config.yaml
arch: "vit"
model: "self-supervised image encoder"
dataset: "Sentinel-2 satellite tiles (TerraMesh)"
train_examples: 145000
image_size: 32
crop_scale_min: 0.2
horizontal_flip: true
color_jitter: 0.4
method: "byol"
norm: "rmsnorm"
norm_position: "pre"
activation: "gelu"
head_dim: 32
fused_qkv: true
bias: "none"
qk_norm: false
layer_scale_init: 1.0
parallel_block: false
moe: "soft"
num_experts: 32
moe_every: 1
expert_mlp_ratio: 0.5
slots_per_expert: 2
shared_expert: false
patch_size: [4, 4]
conv_stem: false
layers: 8
width: 192
positions: "sincos"
pooling: "class_token"
projector_hidden: 512
projector_out: 128
projector_hidden_layers: 1
target_momentum: 0.996
residual_init: "none"
optimizer: "muon"
muon_scale: "match_rms_adamw"
lr: 0.0018
momentum: 0.9
nesterov: true
orthogonalizer: "newton_schulz_5"
adamw_lr_other_params: 0.00088
steps: 6400
batch_size: 512
epochs: 22.6
lr_schedule: "cosine"
final_lr_fraction: 0
warmup_steps: 190
weight_decay: 0.2
adamw_weight_decay_other_params: 0.05
Rows from block 2, named by matrix and row number. Rows with one number belong to one attention dimension. Each number is 128 + 32 x the weight over the matrix's rms, rounded and kept within 0 to 255. All counts start at 0.
# q: attention query, key and value (stacked) (model.blocks.2.attn.qkv.weight, 576x192, the q third), inputs 0-63
# k: attention query, key and value (stacked) (model.blocks.2.attn.qkv.weight, 576x192, the k third), inputs 0-63
q.50 [100 126 136 167 138  96  66 160 140 136  98 119 117  86 133 171 151 147 153 158 148 134  76 161 154 113  77 130 153 106 132 139 169 190 143 105 121 115 138 156 162 114 159  91  99 129 149 196 137 171 136 131  98  68 162 125 101 119 142  75 131 131 178 102]
k.50 [165 173  91 125 108  95  86 117 142 105 112 121 151 146 105 142  80 155 132  88 137 203 149  34 148 142 127 169 126 105 173 153  84 151 155  83  95 106 122  88  86 100 139 113 103 129  74 152 142 139 119 140 107  98  91  65 144 154 128 191 115 122 190 119]
q.51 [ 88 127 126 155 190 104 146 136 134 114 107 156  24 124 186 136 132  88 137 166  98 160 104 122 100 143 109 184 104  89 100 126  97 132  96 118 109  72 164 136  94 130  96 133  45 158 124  79 205  88 124 164 169 157  75 164 151 179 138  84 129 182 154 119]
k.51 [ 89 115 182 127 170 111 138 136 170 129 101 101  92 157 111 114  93  79  74 101 147 147  98  97 113 120  98  91 184 101 142 108  87 142 127 104 123 100 147  87 153 120 116 161 122 122 115 121 155  60 109 167 138 205 157 132  84 161  95 184 143 119 135 108]
q.52 [121  90  97 144 130 101 148 151 105 103 124  74 109 166  59 151  97 106 109 119 138  95  77 149 149 135 125 141 109 207  80 158 121 164 116 110  99  76 106  98 116 116 177  75 101 151 183 137 119  93 150 215 146 140 106 116 104  84 134 120 116 139 165 180]
k.52 [122  86 157 164 112 116  89 121 128  83 128 131 136 110 107 139 112  90 122 151 159 138 123 155 142 136 136 173 219 181 105 104  85 142 148 157 102  76 124  67 154 124 105  90  81 115 134  87 103  98 142 131 138  91  96 154 136 183 118  91 144 236 126 134]
q.53 [163 128 140 120 122 159 137  87 154  64 159 185 119 142 141 136  77 144 144  57 134 146  96 151 128 157 171 125 114  97 151 140 124 121 148 145 108  94 112 196  93 169 128 150  85 126 143 131 108 131 119 155 192 131 147 136  97 113 110 138 125 136 129 177]
k.53 [126 100  94 139 168  81 131 140 141 191 103 145 153  88  68 149  90 115  93 156 129 158 123 140  72 171 189 176  92  89 156  84 106 111  95 148 166 122 117 148 125 188 153 129 107 149  91 123 100 140 153 139 122 161 117 164  81 100 150 102 113 103  61 194]
q.54 [141 151  99 134 141 137 122 116  99 133 106 121 160 122  53  90 154 136 106 150 154 162  83 168 174 136  99  72 126  79 148 191 153 114 150 178  95 138 118  71 102  94 118 182  89  51 155 158 172 112 161 119 165 149 110 108 135 124 150 120 145 104 119 152]
k.54 [168 187 210 137 194 143 142 157 130  73 159 135 117 167 109  89 131 106 110 125 132  78  98 127 102 176  83 121 131 102  76 159 121  98 177 148 118 114 154 110 115  80  84 104 103 145  77 142 160 106  89 101 132 151  99  95 118  81 132  62 120 117 136 114]
q.55 [108 110 136 139 101 131  94 146 101 150  94 165 120 174 172 156 100 141 167 116  84 104 101 168 144  97  81 138 102 153 161 172 127 142  88  77 134 156 157 176  97 108 112 188 126 146  94 167 100 154 177 137 151 103 141 141  85 101 106  78 113 187 135  91]
k.55 [156 117  86  99  83 128 129  67 102 174  89 107 189 145 148 124 112 157 151  76 156 132 149 118 190 116 130 163  88 159 154 103 107 159  29  97 148  84 173 189  82  72 108 114 110  78 118 101 141 138 145 122 130 137 157 153 129 127 140  80 142 148 204 124]
q.56 [155 137  92 127 181 127 128 106 224 186 184 150 115 135  96 117 130  97 182 143 138 139 120  95 146 131 119 142 133  96  91 111  60 144 102 183 118 160 125  82 124 110 143 133 157 136 158  87 133 173 115  73 154 123 150 139 114 192 125 169 170 143 151 145]
k.56 [144 163 198  93 159 156 146 180 159  89 126 113 156 184 122 135 119 167 202 150 158 137 106 129 195 142 164 110 155  51 110 149  62  95  92 119 112 181 135 137 134 132 112 127 167 149 165 148 114 162 109  63 121  64 115 161 148 122 158 108 119 163 107 123]
q.57 [138 202 180  97 128 105  99  68 124  92 119 101 117 105 174 139 147  99 173 107  99 111 104  56 133 109  98  96 132 124 101 140  96 105 126 105 128 134 117 113 107 111 115 123  98 151  83  96 129 164 113 157 145 137 119 130  90 166  89 117  99  79  89 146]
k.57 [111 152 179 172 140 158 144 137  53 136  78 118 116 132 138 174 105 127 171 185 116 141 136  86  92 130 136  33 130 133 121 157 145  47 190  95 138 147 105 154 166  86 147 211 122 173  94 131 117 143  68  84 136 185 105 135 157 119 127 141 175 154 115 140]
q.58 [168 130 165 131 132 112 187 135 140  66  82 144 159  90 107 109  90 124 132 154 136  90 135 131 136 124 182 108 122 214 113  86 118 153 109 196  66 150 147 133 153  72 121  91 153 104 127 107 108 136  92 132 133 104  47 140 101  58  75 136 160 175 133 152]
k.58 [164 112 122  91 129 158 181 106 128 124 148 151 184  60 143 179 144  92 136 107 128 124 166 115 107 144 146  73 128 156 127  89 119  93 148 104  67 103  98 116 111 127 116  75 134 142 112 180 127 169  53  84  97  93 126 157 152 141 143 158 104 104 108 148]
q.59 [151 116  69  91 164 128 108 176 158  96 150  84 158 104  93 111 101 107 116 118 137 219 159 117  90 127 158 129 124  66 123  98  85 142 159 162 108 115  92 152 102 119 124 115 106 144 133  81 177 150 106 126 143 141 144  63 129 212  76 136 151 113 156 147]
k.59 [103 158 118 184 172 129 157 173 147 136 126 188 201 128 158 162 119 111 170 133 102 183 181 164 102 140 109 106  91 109 102  91 156 131 177 107  99  96 201 101 105 137 130 121 137 134  96 157 128 153 119 153 130 122 147  86 163 179 104 121 119 170 104 144]
q.60 [ 60 118 105 159  43 116  61  66  79 141 145 188  97  94 139 119 149 118  79 126 186 101 156 151 122 152 163 193 132 140 157 118 132 125 131 109 174 111 117 171 172 173 113 146  96 137 140 183 144 104 145 165 144 164 155 132 136 123  70 120 131 102  97 130]
k.60 [ 98 158  70  24  62  72 108 105 107 126 176 167  49 117 163 146 145 144 151 114 187 113 135 148 165  93 202 149  85 185 153  92 114 183 138 148 159 144 105 122 126 166 177  98  93 115 165 175 154 178 182 163 156 198 140 166 146  89 117 140 153  77  45 153]
q.61 [130 111 121 123 137 160 158 137  98 130 126 163 150 206 123  99 123 140 191 131 127 150 123 144 194  82  92 123 125 132 138 102 173 118 154 144 152  57 124 184 110 179 133 180 102  97 196 137 134 141 163 161 146 165 143 170  97  73 142 120 125 119  93 128]
k.61 [ 95 108 157 124 114 122 129 112 165 127 117  90  90 150 151 148 120 105  75 121 105 173 120 107 107 136 172 124 113 128 154  94 124 106 148 106 122  88 147 115  85 183 135 205 133 160 135 149 144  97 175 131 140 123 159 139  97 109 162  98 138 134  48 171]
q.62 [157 124 125 116 133 173 157 121 145 140 149 155 122 138 111  85 151 100  96 129  74 176 144  84 143 134 111 138 109 150 161  76 179 112 189 144  89 131 180 150 147  81 138  97  97 115 144  68 172 137 141 126  91 162 125 117 164 129 137  98 128 115 183 121]
k.62 [143 136 192 173 145 119 113 176 112 136 128 152 148 117  72 105 158 154 115 165 138 165  92 109 162 156 112 110 153 117  83 159 144 152 168 118 115 130 126 119 125  88 123 100 156  88 131 156 120 170 136  53 107 122 121 137  78 182  44 142 157  95  93 111]
q.63 [ 83 115 164  64 106 130  75 130 139 114 164 152  45  77  92  92 107 122 130  88  86 184 137 114 131 115 120 178 116 150 117 124 163 145 182 156 131 149 176 193 181 186 141 142 117 110 149  97 153 141 166 128  94 115  83 161 131  92  65 123  71 148 141 150]
k.63 [ 76 117 156 132  97 132 111 112 178  92 186 101 149 188 107 109 173  97 125 116 133 134 159  76  99  96 126 140 137 121  95 107  92 145 194 122 102 149 138 200  87 113 137 164 120 122 119  93 110 138 151 159 108 142 122 155  93 144  94 160 141 124  68 152]
q.64 [190 128  84 109 125  70 114 137  67 176 102 141 106  75 160  78 115 157 131 138 141 116 109 135 188  82 111 189 116  90 159 146  70 125 104 133  80  43 151 110 189  74 179 122 110 158 147 148 103 151 193 164 113 104 122  92 112 140  97 106 193 156 103 124]
k.64 [119 141 188 183 169 163 107  91 125 100  92 104 134 141  99 116  97  91 131  89 122 153  98  94 152 104  80 128 106 115  56 126 137 165 148 144 108  94 112  87  61 111  80 158 122  39 122 105 105 123  94  91 111 161 130 177  80 112 169  88 104  99 138  89]
q.65 [153  85 164 111  76 124  62  97 115 180  62  97  99 130  94 137  93 134  88 178 113  16 159  89  96  96 120 123  76  73 164 144 129 182  98 140 129  85 186 127 114 141 133 130 140 107 117 179 142 137 113 114 149 139 162 155 131  75 125 127 138 137 187 178]
k.65 [159 101 183 143 151 127 166 236 139  86 169 117 120 138 102 109 164 133 141 115 142 157 212 124 159 160 117 169 167 147  85 126 110 149  98 147 155 166  72 111 111  88  70 128 145 161 120 178 178 101 178 119 153  80 167 108 119 206 123 155  97 108 130  69]
q.66 [133 121  48 128 112 130 162 106 145 138 118 139  91  79 207  66 190 121  98  89 182  92 118  99 119 119 121 139  81 104 118 145 159 160 148  51 160 118 178 142  89 134  95 102 125  77 105 115  99  74  90  89 101 153  41  89 136  80 124 128 139 144 149 153]
k.66 [108  66 120 139  84  85 178 185  99 118 125 154 164 116  94 184 112 109 174 132 144 110 137 110 135 131 124  42 177  93  95 152  93  64 148 169 146  76 255 127 145  98 193 132 105 141 160 106 107 166 153 159 195 129 159 139 150 146 104 167 145  41 159 119]
q.67 [204 118 125 166 164  84 105 169 127 115 110 169 132 125 154 150 144 157 174 161  83 188 156 156  96  67 120 181 145 124 138 123 110 115 157 177 160  59  59 139 180 187 138 102 104 166 108 110  90 143 124 173  95 148 121 146 154 120 126 164 146  91 140 185]
k.67 [ 94 159 134 148 159 155 113 151 170 135 144 133 119 103  97 141  87 194 141 135 124 143  62  95 174  98 113 119 181 109 128 105 141 100 120 108 155  77 112 116 140 103 133 152 197 123 106  94  86 109  98 137 172 104 180  71 145 126 133 153 178 124 103  94]
q.68 [155 153 153  97 117 135  77  81 164  80 156 115 151 137 111 110  44 118 209 136  83 146 128  77  94 207 133 155 117 140  96 108 102 138 139  96  99 126 100  72  89 138 128 133 107 101 138 150 157  76 115 121 165 108 143 190  68 129 134 151 170 132 124  73]
k.68 [143 139 181  83 165 137 101 165 117 128 189 146 134 115 156 118 190 135 163 174 171  90 106 153 100 187 218 125 127 120 181 137 124 168 134 101  97 120  88 119 162 100 114 158 148 178 120 137 107  65 113 118 140  92 120 169 125 199 161 140 122 151 183 134]
q.69 [108 118 118 114 176 119  67 106  80 118 168  83  70 125 106 151 115 121  81 108  97  61 169 141 167 235 179 100 121 172  91  82 162  99 105 124 106 112 137 117 188 134 138 124 120 147 116 159 118 191 100 125 163 120  85 186 146  87  96 115 121 105 167 179]
k.69 [ 90 179  88  33  42 126 155 102 165 138  87 149 140  76  94 131  99 128 144 143 175 173  94 155 141 148 111 147 129  77 137 127 123 160  94 142 198 105 105 188 129 115 111 124  90 121 111  83 116 175 200 106 171 121 153 142 111 126 138 154 132 106 132 128]
q.70 [ 96 130 135 111 129 119 122 133 146 141  78 170  93 181 112 188 136 136 124 140 158 115  69 123 134 118 189  70 139 110 128 175 189 110 138 184 133 125 103 199 120  94 138 142 199 154 183 163 102 112 104 122 158 155 155 140 173 145 120  95 116 113 189 128]
k.70 [101 105  73 167 104 135 142 125 104  82 144 130 118  77 193 136 149  81 140  53 183 181 144 152 135 101 151 143 157 122 125 101 157 142  96 150 147 190 117 175 182 177  47 158 125 111 121 112 141 135 217 143 216 124 118 119  91 115 137 139 123 118 132 144]
q.71 [ 59 110  63 186  84  61 174 154 135 148  93  84 162 140 191 134 109 123 139  90 169 169 140 151  90  52 153  75  94 154 153 117 147 133 147 126 112 120 184 156 167 154 127 114 129 158  16 111 110 132  95 143 134 114 140  89  97 159 116 132 144  99 123  64]
k.71 [128  99 161 175 123  49  69 148 123 101  85  67 114 151 110 126 120  79  76 157 147 154  98 166 108  91 132  70 158 103  32 177 126  94 155 140 144 117 135 132  40 167 165  73  96 110 131 123 120 168  92 104 144 154 145  95  91  62 131 122 153 134 147 108]
q.72 [123 137 138  51 119 102 128 136 133 119 104  94 139  60  97 188 113  77  99  96 110 169 147 127 148 101 139  68  61 101 141 116 158 132 197 117 176 154 166 184 183 160  89 130 117  72 124 122 187 133  17 115   0 135 127 168 109 128 117 167 139 109  80 125]
k.72 [127 185 148  96 130 114 102 128 136  84 141 116 148 109 143 146  98 110 130 167 125 165 135 133  58 156  72 141 101  70 118  55 138 160 132 127 140 115 115  79 132 143 105 120 112 167 106 157 117  66 103 158 156  88 120 122 193 156  94 127 171 151 109 141]
q.73 [182 161  78 136 170 114 133 175  44 135 138 119 103 154 118 127 114 182 130 149 147 180 159 165 126  65  98 129 137 117 129 139 152 101  76 146 125 180  83 102 137 140 116 123 106 121 122 149 160 125  98  70  98 100  98 124 164 171  72  94 148 133 166  46]
k.73 [ 98 130 118 110 105 162 100  80 151  78 143  96 144 115 137 120 158 150 128  69  96 116 194 134 114 165 163 123  82 100 108  66 103 113  73 117 192 121 127 152  95 132  91  96  71 144 158 142 157  94 162 139  44 144 171 141  64  93 148 107 130 145 140  72]
q.74 [155 123 129 101  93  47 144 151 184  67 136 178 162 130 129  83 169 153  93 133  59 181 125 110  99  93  90 133 130  89  91 104 107 133 164 158  79 129 178 148  75  86 177  91 133 149  43 102 141 200 133 157 152 155 162 125 117  95 154 105 129  75 121 175]
k.74 [ 59 145 139  89  74 211 137 157 121 159 116  65 163 104 145 116 115  18 133 144 127  96 114 132 150 159 129  96 152  78 108 138 135 144 153 186 115  89 131 110 125 136 115 116 149 135 117 154 142 107 131 138 115 141 161  59  85 106 109 146 121 138 104 119]
q.75 [126 123 116  50 105  92 176 145  70  88 117 217 117 174  95  93  71 124  91 118 123 149 178 137 116  43  73 114  97 157 130 118 159 100 127 133 109  87 156 174 105 158 151 149  98 154  86 159 129 115 109 154 150 177 194 169 200  85 174 137 155 133  81  56]
k.75 [153 160 117 103  66 122  48 112 116 106 132  90 165 202 157 128 143  79 157 164  41 165 173 156  45 156 142  97 190 105 111 109 132 107 108  69 145 130  87 112 117  98 186  69 112 118  45 144 148 143 161  87  98 145  81 122 116 116  80 189 171 108  80 132]
q.76 [ 37 119 123  58 174 168  99 148 140 104 126 124 174 125 107 112 149 121 118 189 130 139 131 153 138  99 123  79 131 122 144  72  52 132  99 110 151  77 166 151 101 164 107 125  99 143 118 173 145 107  95 114 152 172 128 104  85 160  82  88 119 112 197 116]
k.76 [164  60 123  92 134  86 154 155 110 142 124 135 102  92 113 150  74 110 177 187 188 157 123 132 129 147 118 141 117 106 185 147 162 157 170 128 129 129 108 129  94 174 129 100  98 134 134 152  98 130 110  90 113 117 146 195 144 116 137 100 185 138 115 141]
q.77 [137 175  75 146 115  85 102  74 131  91 136 109 112 149  82 113 124 150 120 144 117 125 133 109 136 102 120 132 125 126 115  98 129 115  93 133 194 153 195 109 129  85 135  82 159  48 108 111 128  86 107 145 139 142  79  89  65 160 158 154 134 127 136 142]
k.77 [133 169 112 117 137 163 160 148 100 141 158 115 120 156  81  95 161  98 105 145 173 134 132 154 193 126 150 146 139 130 123 176 156  92 136 122 115 161  97 115 112 134 107 115  87 145 152 114 192 125 119  95 162 139  95 167 150 194 118 110 149 119 121 138]
q.78 [110  74 180 102  47 122 142 168 111 124  73 106 117 119  95 113 193 149 139 153  81 101 196 162 155 182 132 123 102 131 134 107 163 172 180 129 177 102 128  89 166 152 179  86 127 139 167 145 157 137 157 121 105  72 140 141 142 158  67 149  95 145 120 137]
k.78 [176 121 104 125 113 125 138 105 136 114 142 137 112 191 159  85  82  92 119 126 154 141  79  92  97 104 142  85 143 128 173 137 159 104 137 134  97 112  82  81 101 101 140 159  75 108  91 157 117 114  87  95 133 145 149 115 113 114 125 134 119 107 104 130]
q.79 [105 140 148 134  68 113  99 159  73  55 180 114 172 140 147 163 103  92 117 215  99 134  93  79 162 105 153 153 162 187  97  48 175 122 116 128 119 161 135 115 184 123 119  99  66 121 101 129  48 162 150 127 116 130 150 166 170 123 116  67 193 158  98 133]
k.79 [134 125 113 111  93 133 107  59 126 183 122  71 123 154 142  97 140 111 141 154 117 107 111  71 169 110 132  82  76 125 167 151 147 131 158 120 158 179  93 146 126  69 102 114 145  91  79 189 147 153 177  61 177 110 110 104 119 131  86 127 112 166 114 128]
q.80 [171 138 146 166 127 113 148 187  81 125 176 179 164  93 143 136 185 102 139 159 128 127 171 168  81  63 118 181  72 123 142 122 129 115  83 192 116 107 120 124 151 116 162 124 101 118 177 154 134 142 131  77  75  94 145 117 129 155 160 129 110 178 137 112]
k.80 [141 159 142 161 107 181  79 125  81 154 100 135 117 116 114 113  92  82 135  93 154 138 124  76  83 107 164 126 127 142  99  85 152 111 127  78 120  91 118 175 137  79 188 111 145 158  80 107  70  60 120  73 108 210 177 148 146 115 121  72 149 130 109  97]
q.81 [144 102 120 148 123 124 126 119  98 113  39 181  72 178  54 110 156 120  81 165 139  76 211 144 129 109 118 131 109 110 108 125 120 157 170 177  83 133  88 101 156 163 159  51  95 125 141 153 114 110 159 149 185 124 128 126 162 149 133 138 118 100  89  93]
k.81 [133 136  62 108  78 140 112  86 118 140 143 132 120 194 170 123 147 100  91 113 103 118 114 111 170 156 160  83 149  65 100  61 163 169  88  88 131  74 140 160 116 117 102 197 138 133 120 155 141 148 137 101  94 116 123 127 121  80  84 162  85 123 119  97]
q.82 [110 102 112  63 164 149 137  81 149 155 151 101 118  90 100 115 131  98 173 154 101  99 124 137 162 137 169 155 178 167 111 162 114 145  97 119 140 140 136 151 111 145 138 152 164  75 103 147 105  95 119  62 144 224 187 128 147 131 111 132 121 125 165 171]
k.82 [ 97 107 135 127 204  79 158 152 105 134 146 148  70 142 100 149 182 123 170 103  98  69 131 115 101  85 166  91  76 181 121 175 133 208 113 131 131 128 124  79 150 157 137 163 111 145 159  82 103 166 121 134 116  91  92 127 185 167 157 122 108 124 189 188]
q.83 [157 124 125  96 104 148 116 182  97 150 155 120 131 126 111 145 199 146  97 106 105 101 170  93 110 116 112 110 104 120 132 127 156 105 145 107 127 175 145  53 143 175 171 173  98 197 108 159 144 131 171  83 110 129 166 115 180 149 110 112  89 124 143 112]
k.83 [136 187 105 149 159 149 113 142  98  54 124 133 103 103  98 129 106 129 165 137 141 117 221 131 150 105 179 155  89 222  79  68 125 120 135 103  97 183  75 164 113 117  72  87 143  95  91 117 150  64 126 165 121 137 108 163 129  83 118 141 155 121 125 145]
q.84 [122 113 136 178  90 121 126 170  84 138 119 118 107 110 133 157  87 128  72 112 197 110 122  62  85 124 135 127 118 170 157 126 132 169 163 113 132 122 170 123 134 134 151 135 160 176 113 171 112 178 167 157 126 130 121 128  24 114 142 153  82 123 113 184]
k.84 [144 127 138 126 159 127 141  80 157 158  97 115 102 128 127 109  94 135  62 156  92 165  94 185 123 187 142 115  78 134 131 134 114 111 178 137  47 114 119 147 101 216 146 121 127  79 140 103 123 155  73 107 119 116 133 142 115  84 149 159 133 142  70  85]
q.85 [105 167 155 134 193  98  97 130 113 102 129  88 109 122  94 179 129  91 138 134 128  94 119 120 117 114 126 121 127 120 122 187 160  96 111  98 153 140 187 113 105  64 102  88 102 158 116 114 105 115 124 137 143 161 109 129 161 189 122 126 139 135  94 132]
k.85 [145 151 152 181 124 173  74 135 144 152 126 101 110 133 141  80 114  98 121 123 112 120  93 175 124 165  85 178 147 131 131 170 103 170 178  96 149 113 168 152  66 172 111  63 132 129 163 142 132  90 159 114  97 124 107 159 125 136 113  66 110 182 103  94]
q.86 [151 118 142 156 151 115 107 137 136 102 129 145 142 164 167 101 171  97 183 144 199 140 132 154 167 130 118 112 194  99 207 232 104 191 152 136 131 104 123 130 154 130 149 108 157 118 192  81 116 155 143 148 160 182 172 121 121  76 141 160  98  81 186 127]
k.86 [119 137 142 195 161 115 107 134 137 178 117 142 104 113 130 129  79 174 106 117  15 173  76 170 103 153 174 134 105 169  67  91 127  95 101 134 117 120 116 153  94 176 135 113 101 183 169  96 134 124 130 142 163 129 143 145  52 163 101 145 101 107  83 130]
q.87 [ 57  75 120 141  74 166 129 166 105  97 167 129 102 134 162 133 198 179 138 137  75 116 193 130 107 113 147  64 169 171 120 132 154  79 105  89 121 157 178 151 176 108 220 138 163 110 132 171  96 102  72 100 111 218 151  93  71 109  82 134 111 147 110  51]
k.87 [147  47  96  97 123  99 140 151 137 127 147 148 125  94 115  83  91 102 129 168 125 140 120 135  99 139 149 171 123 141 111  97  80 149  43 136 139  73 194 110 153 196 165 123 127  81 110 101  92 204 170 122 102 122 141 164 138  77 132  53 112  86 126  94]
q.88 [120 120 149 115 128 140 178  87 137 123 117  55 123 153  92 164 147 105 133  97  92 129 137 143 139 145 204 133 141 146  95 105 117 130 168 107 144 137 123 108 125 170 100 101  93 165 104 110 111 129 104 137 117 165 188 138 130 115  65 106 128  67 130 126]
k.88 [129 143  75 123  53 116 108  93 106 154 143 151 101 161  87 131 119  73 216 145 155 151 128 125 130 126 117 197 107 147 123 149 111 182 126 168 120  87 153  97 140 170 120  95 178 103 129  98  56 155 145 151 162  65  69 121 165  90 128 112 149 115  95  85]
q.89 [137  89 103 122 160 125  90  86 102 142 131 126 124 132 201  92 116 141 124  77 144 171 133 120 134  73 134 129 160 109 146 183 152 113 170  69  62 135 137 201 150 113  73 125 101 160 147 119  96 150 139 129 187 167 106 134 151 137 145  90 131 208 138  96]
k.89 [161 162 160 199 121 127 157 149 137 133 114 117 117 185 117 155  96 147  85 148 170 167 142 149 132 100  62 136  48 126 104 139  62 149 155 137 182 113 196 159  95  82 141 119 120 141 130 135 106 151 157  91 103  87 130  84 119 119 145 171 111  80 166 150]
q.90 [130 150 130 162 117 151 115 130 114  96 106 112 114 128 147 109 173 156 117 100  98 124 113  94 115 130  89 136  92 128 198 136 123 143 121 113 120 178 111 107  93 143 161 161 133 126 128 135 108  94  80  60 175 200 111 177 129 161 107 137 163  93 152 164]
k.90 [ 91 159 100 125  72  90 179 137  85 149 114 183 145 178  91 110  73 140 186 179 126 100 129 146 122 121 131 171 167 110  94 115 115  88 130  99  79 187 109 120 130 106 128 100 174 122 136 144 177 152  71 175 113 111 111 147 131 132 111  83 191 107  94 109]
q.91 [136 125 142 133 124 104 124 163 158  98 140 172 127 138 159 127 156 152 164 125 161 153 122 174 162  72  74 118 110 201 106 135 181 117 169 135 119 137 155 125 152 162 150 133 147 149 110 150  85  93  79  85  72 121  80 117 127 119 136 112  86 126 135  83]
k.91 [131 113  52 141  99 135 130  82 110 128 122  84  78 139 147 138 147 171 136  87 126 161 180  98  81 137 108  84  30 132 104 128 129 132 129  87  73 143 166 160 183 145 124  58 120 119  83 174 159 147 153 123 171 155 141 135 119 125 105 133 150 144 122  79]
q.92 [145 149 130 106  81 114 103 124 134 128 121 181  91 110 139 127 117 138 129 132 175 161 104 125 117 101  99 121  72 134 120 140 131 129 171 125 210 131 129 170 137 146  97  80  77  82  46 149 126 113  88 118 138 186  30  78  79 148 125 156 145 113 119 137]
k.92 [106 131 135 184  85 171 159  93 123 122 133 106 146 149  76 152 143  90 165 180 174 142 194 140 168 133  92 103 152 164 126 133 140  89 124 118 169 107 156 117 130 159  78 129 158 166 138 136 108 118 106  64 125 129 178 146 150 167 103  94 170 165  80 113]
q.93 [168 118 134 118 150 155  96 161 111 142 128  78 108 182 139 142 155 185 179 126 183 167 150 126 129 188 124  34  43  91 152 168 130  80 112 179 145 175 153 128 116  81  95 107 113 132 192 101 160 116 134  78 108 145 137  85  97 213 144 139 148 146 112  76]
k.93 [103 143 139 179 142 112 142  84 129  98 134 188 162 116 142  85 131 114 128 150 172  94 137 149 119 127 140  72 153 111  71 137 152 134 173 126 128  88 120 185 140 177  96  87 154 168 165 167 110  81  53 135 161  93 149 115 121  99 139 112  96 131 186  90]
q.94 [179 195 121 158 126 133 158 128 154 140  81 138  81  60 175  77 150  52 159  81  94  50 124  99 161 101 106 108 150  79  92  95 131 114  64 133 150 177  73 184 117  87  70  82  82 103 111 115  81 135 140 109  90 102 125  89 123  59  78 127  77 121 176 154]
k.94 [ 83 143 142 150 126 100 119 147  97 127 129 123 128 184  92 139  92 112 130 143 143 149 119 160 171  60 184  81 116 144 119 188 185 166  67 156 113 128 140  65 113 149 181 133 154  91  91  88 102 102 139 165 150 150 158 119 143 168 167  70 100 120 189 141]
q.95 [111 121 137 143 105 150 124 181 155 130 103 129  86  54 118  84 134 123 133 158 145 132 134 167 115 143  88  76 144  86  98 173  67 157 149 113 127 107 117 127 117  66 136 117 188 161 109 112 116 190 131 153 122 111 140 126 138 156 205 173  72 121 139 138]
k.95 [112 137 146 109 168 102 167 127 103 119 188 117 138 174 125 137  50  69 106  67 150  96 137  67 133 112 122 145 155 123  95 144 159 125 191  86 166 129 183 167 109 130 144 122  53 136 157 148 125 144 157  85 156 174 184 108 117 155 160 105 140 126 158 163]
q.96 [ 73 103 119 154  97 143 145 169 125 110  78 117 120 143 110  59 134 132 169 115  93 103 176  77 143  94 120 131  87 116 132 154 111 145  74 138 134 137  98 108  97 119 152 108 122 101  88 144 117 156  51 137  35 116 188 158 181 188 117 111  87  40  70  70]
k.96 [ 96 105  69 100 117 102 136 150 192  74 124  31 118 174 139 125 148 115 109 125 171 124 129  40  54  93 126 127  79  87 177  89  88 133  70  47 169 199 146  67 205 130 131 118 149 160 146 234 152 144 120 130 106 137 104 198 124 203 125  95 112 105 127 129]
q.97 [ 98 117 104 160  68  90 183 122  69 108 119  80 137 173 134 122 125 155  95  84 150 152 230 134 153 101 110 117 155 166 146 142 120 112 105 105  91 132 121 110 126 112 129 195 169 103 131  93 101 158 124 117 122  71  87 116 122 146 115  90 163 112 103 158]
k.97 [102  93 104 120 127 159 129 115  80 112  94 120 118 104 170 174 125 158 151 133 171  79 104 112 159 175  67 109 161  86 177 145 175 171 104  69 151 134  70 108 105 118 152 133 136 140  88 103 150 154 152  98  99 192 131 149 147 151 135 137 115 182 104 182]
q.98 [181 118 159 129 140 179 117 129 106 121 112 116 160 115 130 106 108 126 160  95 170  87 138 110 180  98 119  68 128 139 130 167 121 105 102  98 163 126 120 131 106  99 175 170 131  72  94  75  99  71 162 111  94 193 110 202 147  92 144 130 140 117 161 118]
k.98 [126 160 149 172 131 160 106 146 112 100  67 115 133 151 136 136 123 105 181 118 172 112 147 111 110 124  70 147  99 134 131 125 150 163 173 104 170  99 105 150 153 107 106 159 140 138  96 131 125 110  65 124  81 153  44 100 140 108 107 129 140 162 121 111]
q.99 [140 120 122  85 170  97 139  92 120  69  95 155 119  95 155 146 140 158 168 177 143 136 174 129 189 130 147 155 107 114 141 107 155  93 156 101 124 179 123 133  62 135  74 146 134 136  98 120 121 100  83 118 100 123 160 165  63 103 142 118 141 116 188 160]
k.99 [198 120 144 106 136  67 126 142  98  28 146 134 149  94 148 148  98 156  84 136  79 143 196 106 141 107 155 123 122 135  91 168 113 147 104 162  67 121 142 115  98 129  69 127 103 116  80 157 122  79 158 172 133 109 112 188 124 161 148 156 147  94  75 133]
q.100 [188 140 125 115  91  86 101 149 156 161 108 157 110 140 164 174 147 210 100 152 170 114 149 119  61 104 100 123 106 186 163 115 156 137  90 171  85 115 137 118  69 110 115 136 104 125 145 155  96  97 161  95 123 187  86 168 164  64 138 172  81 105 133 147]
k.100 [147 214 147 124 146 133 146 143 120 126 148 210 133 155 123 146 140 209  84  81  68 152 119 173 146 140  81 157 145 159 146 175 135 105 216 175  91 143 156 120  84  30 162 146 120  79 100 150 139 127 118  80 183 102  95 154 152 146 116  99 154  80 153 135]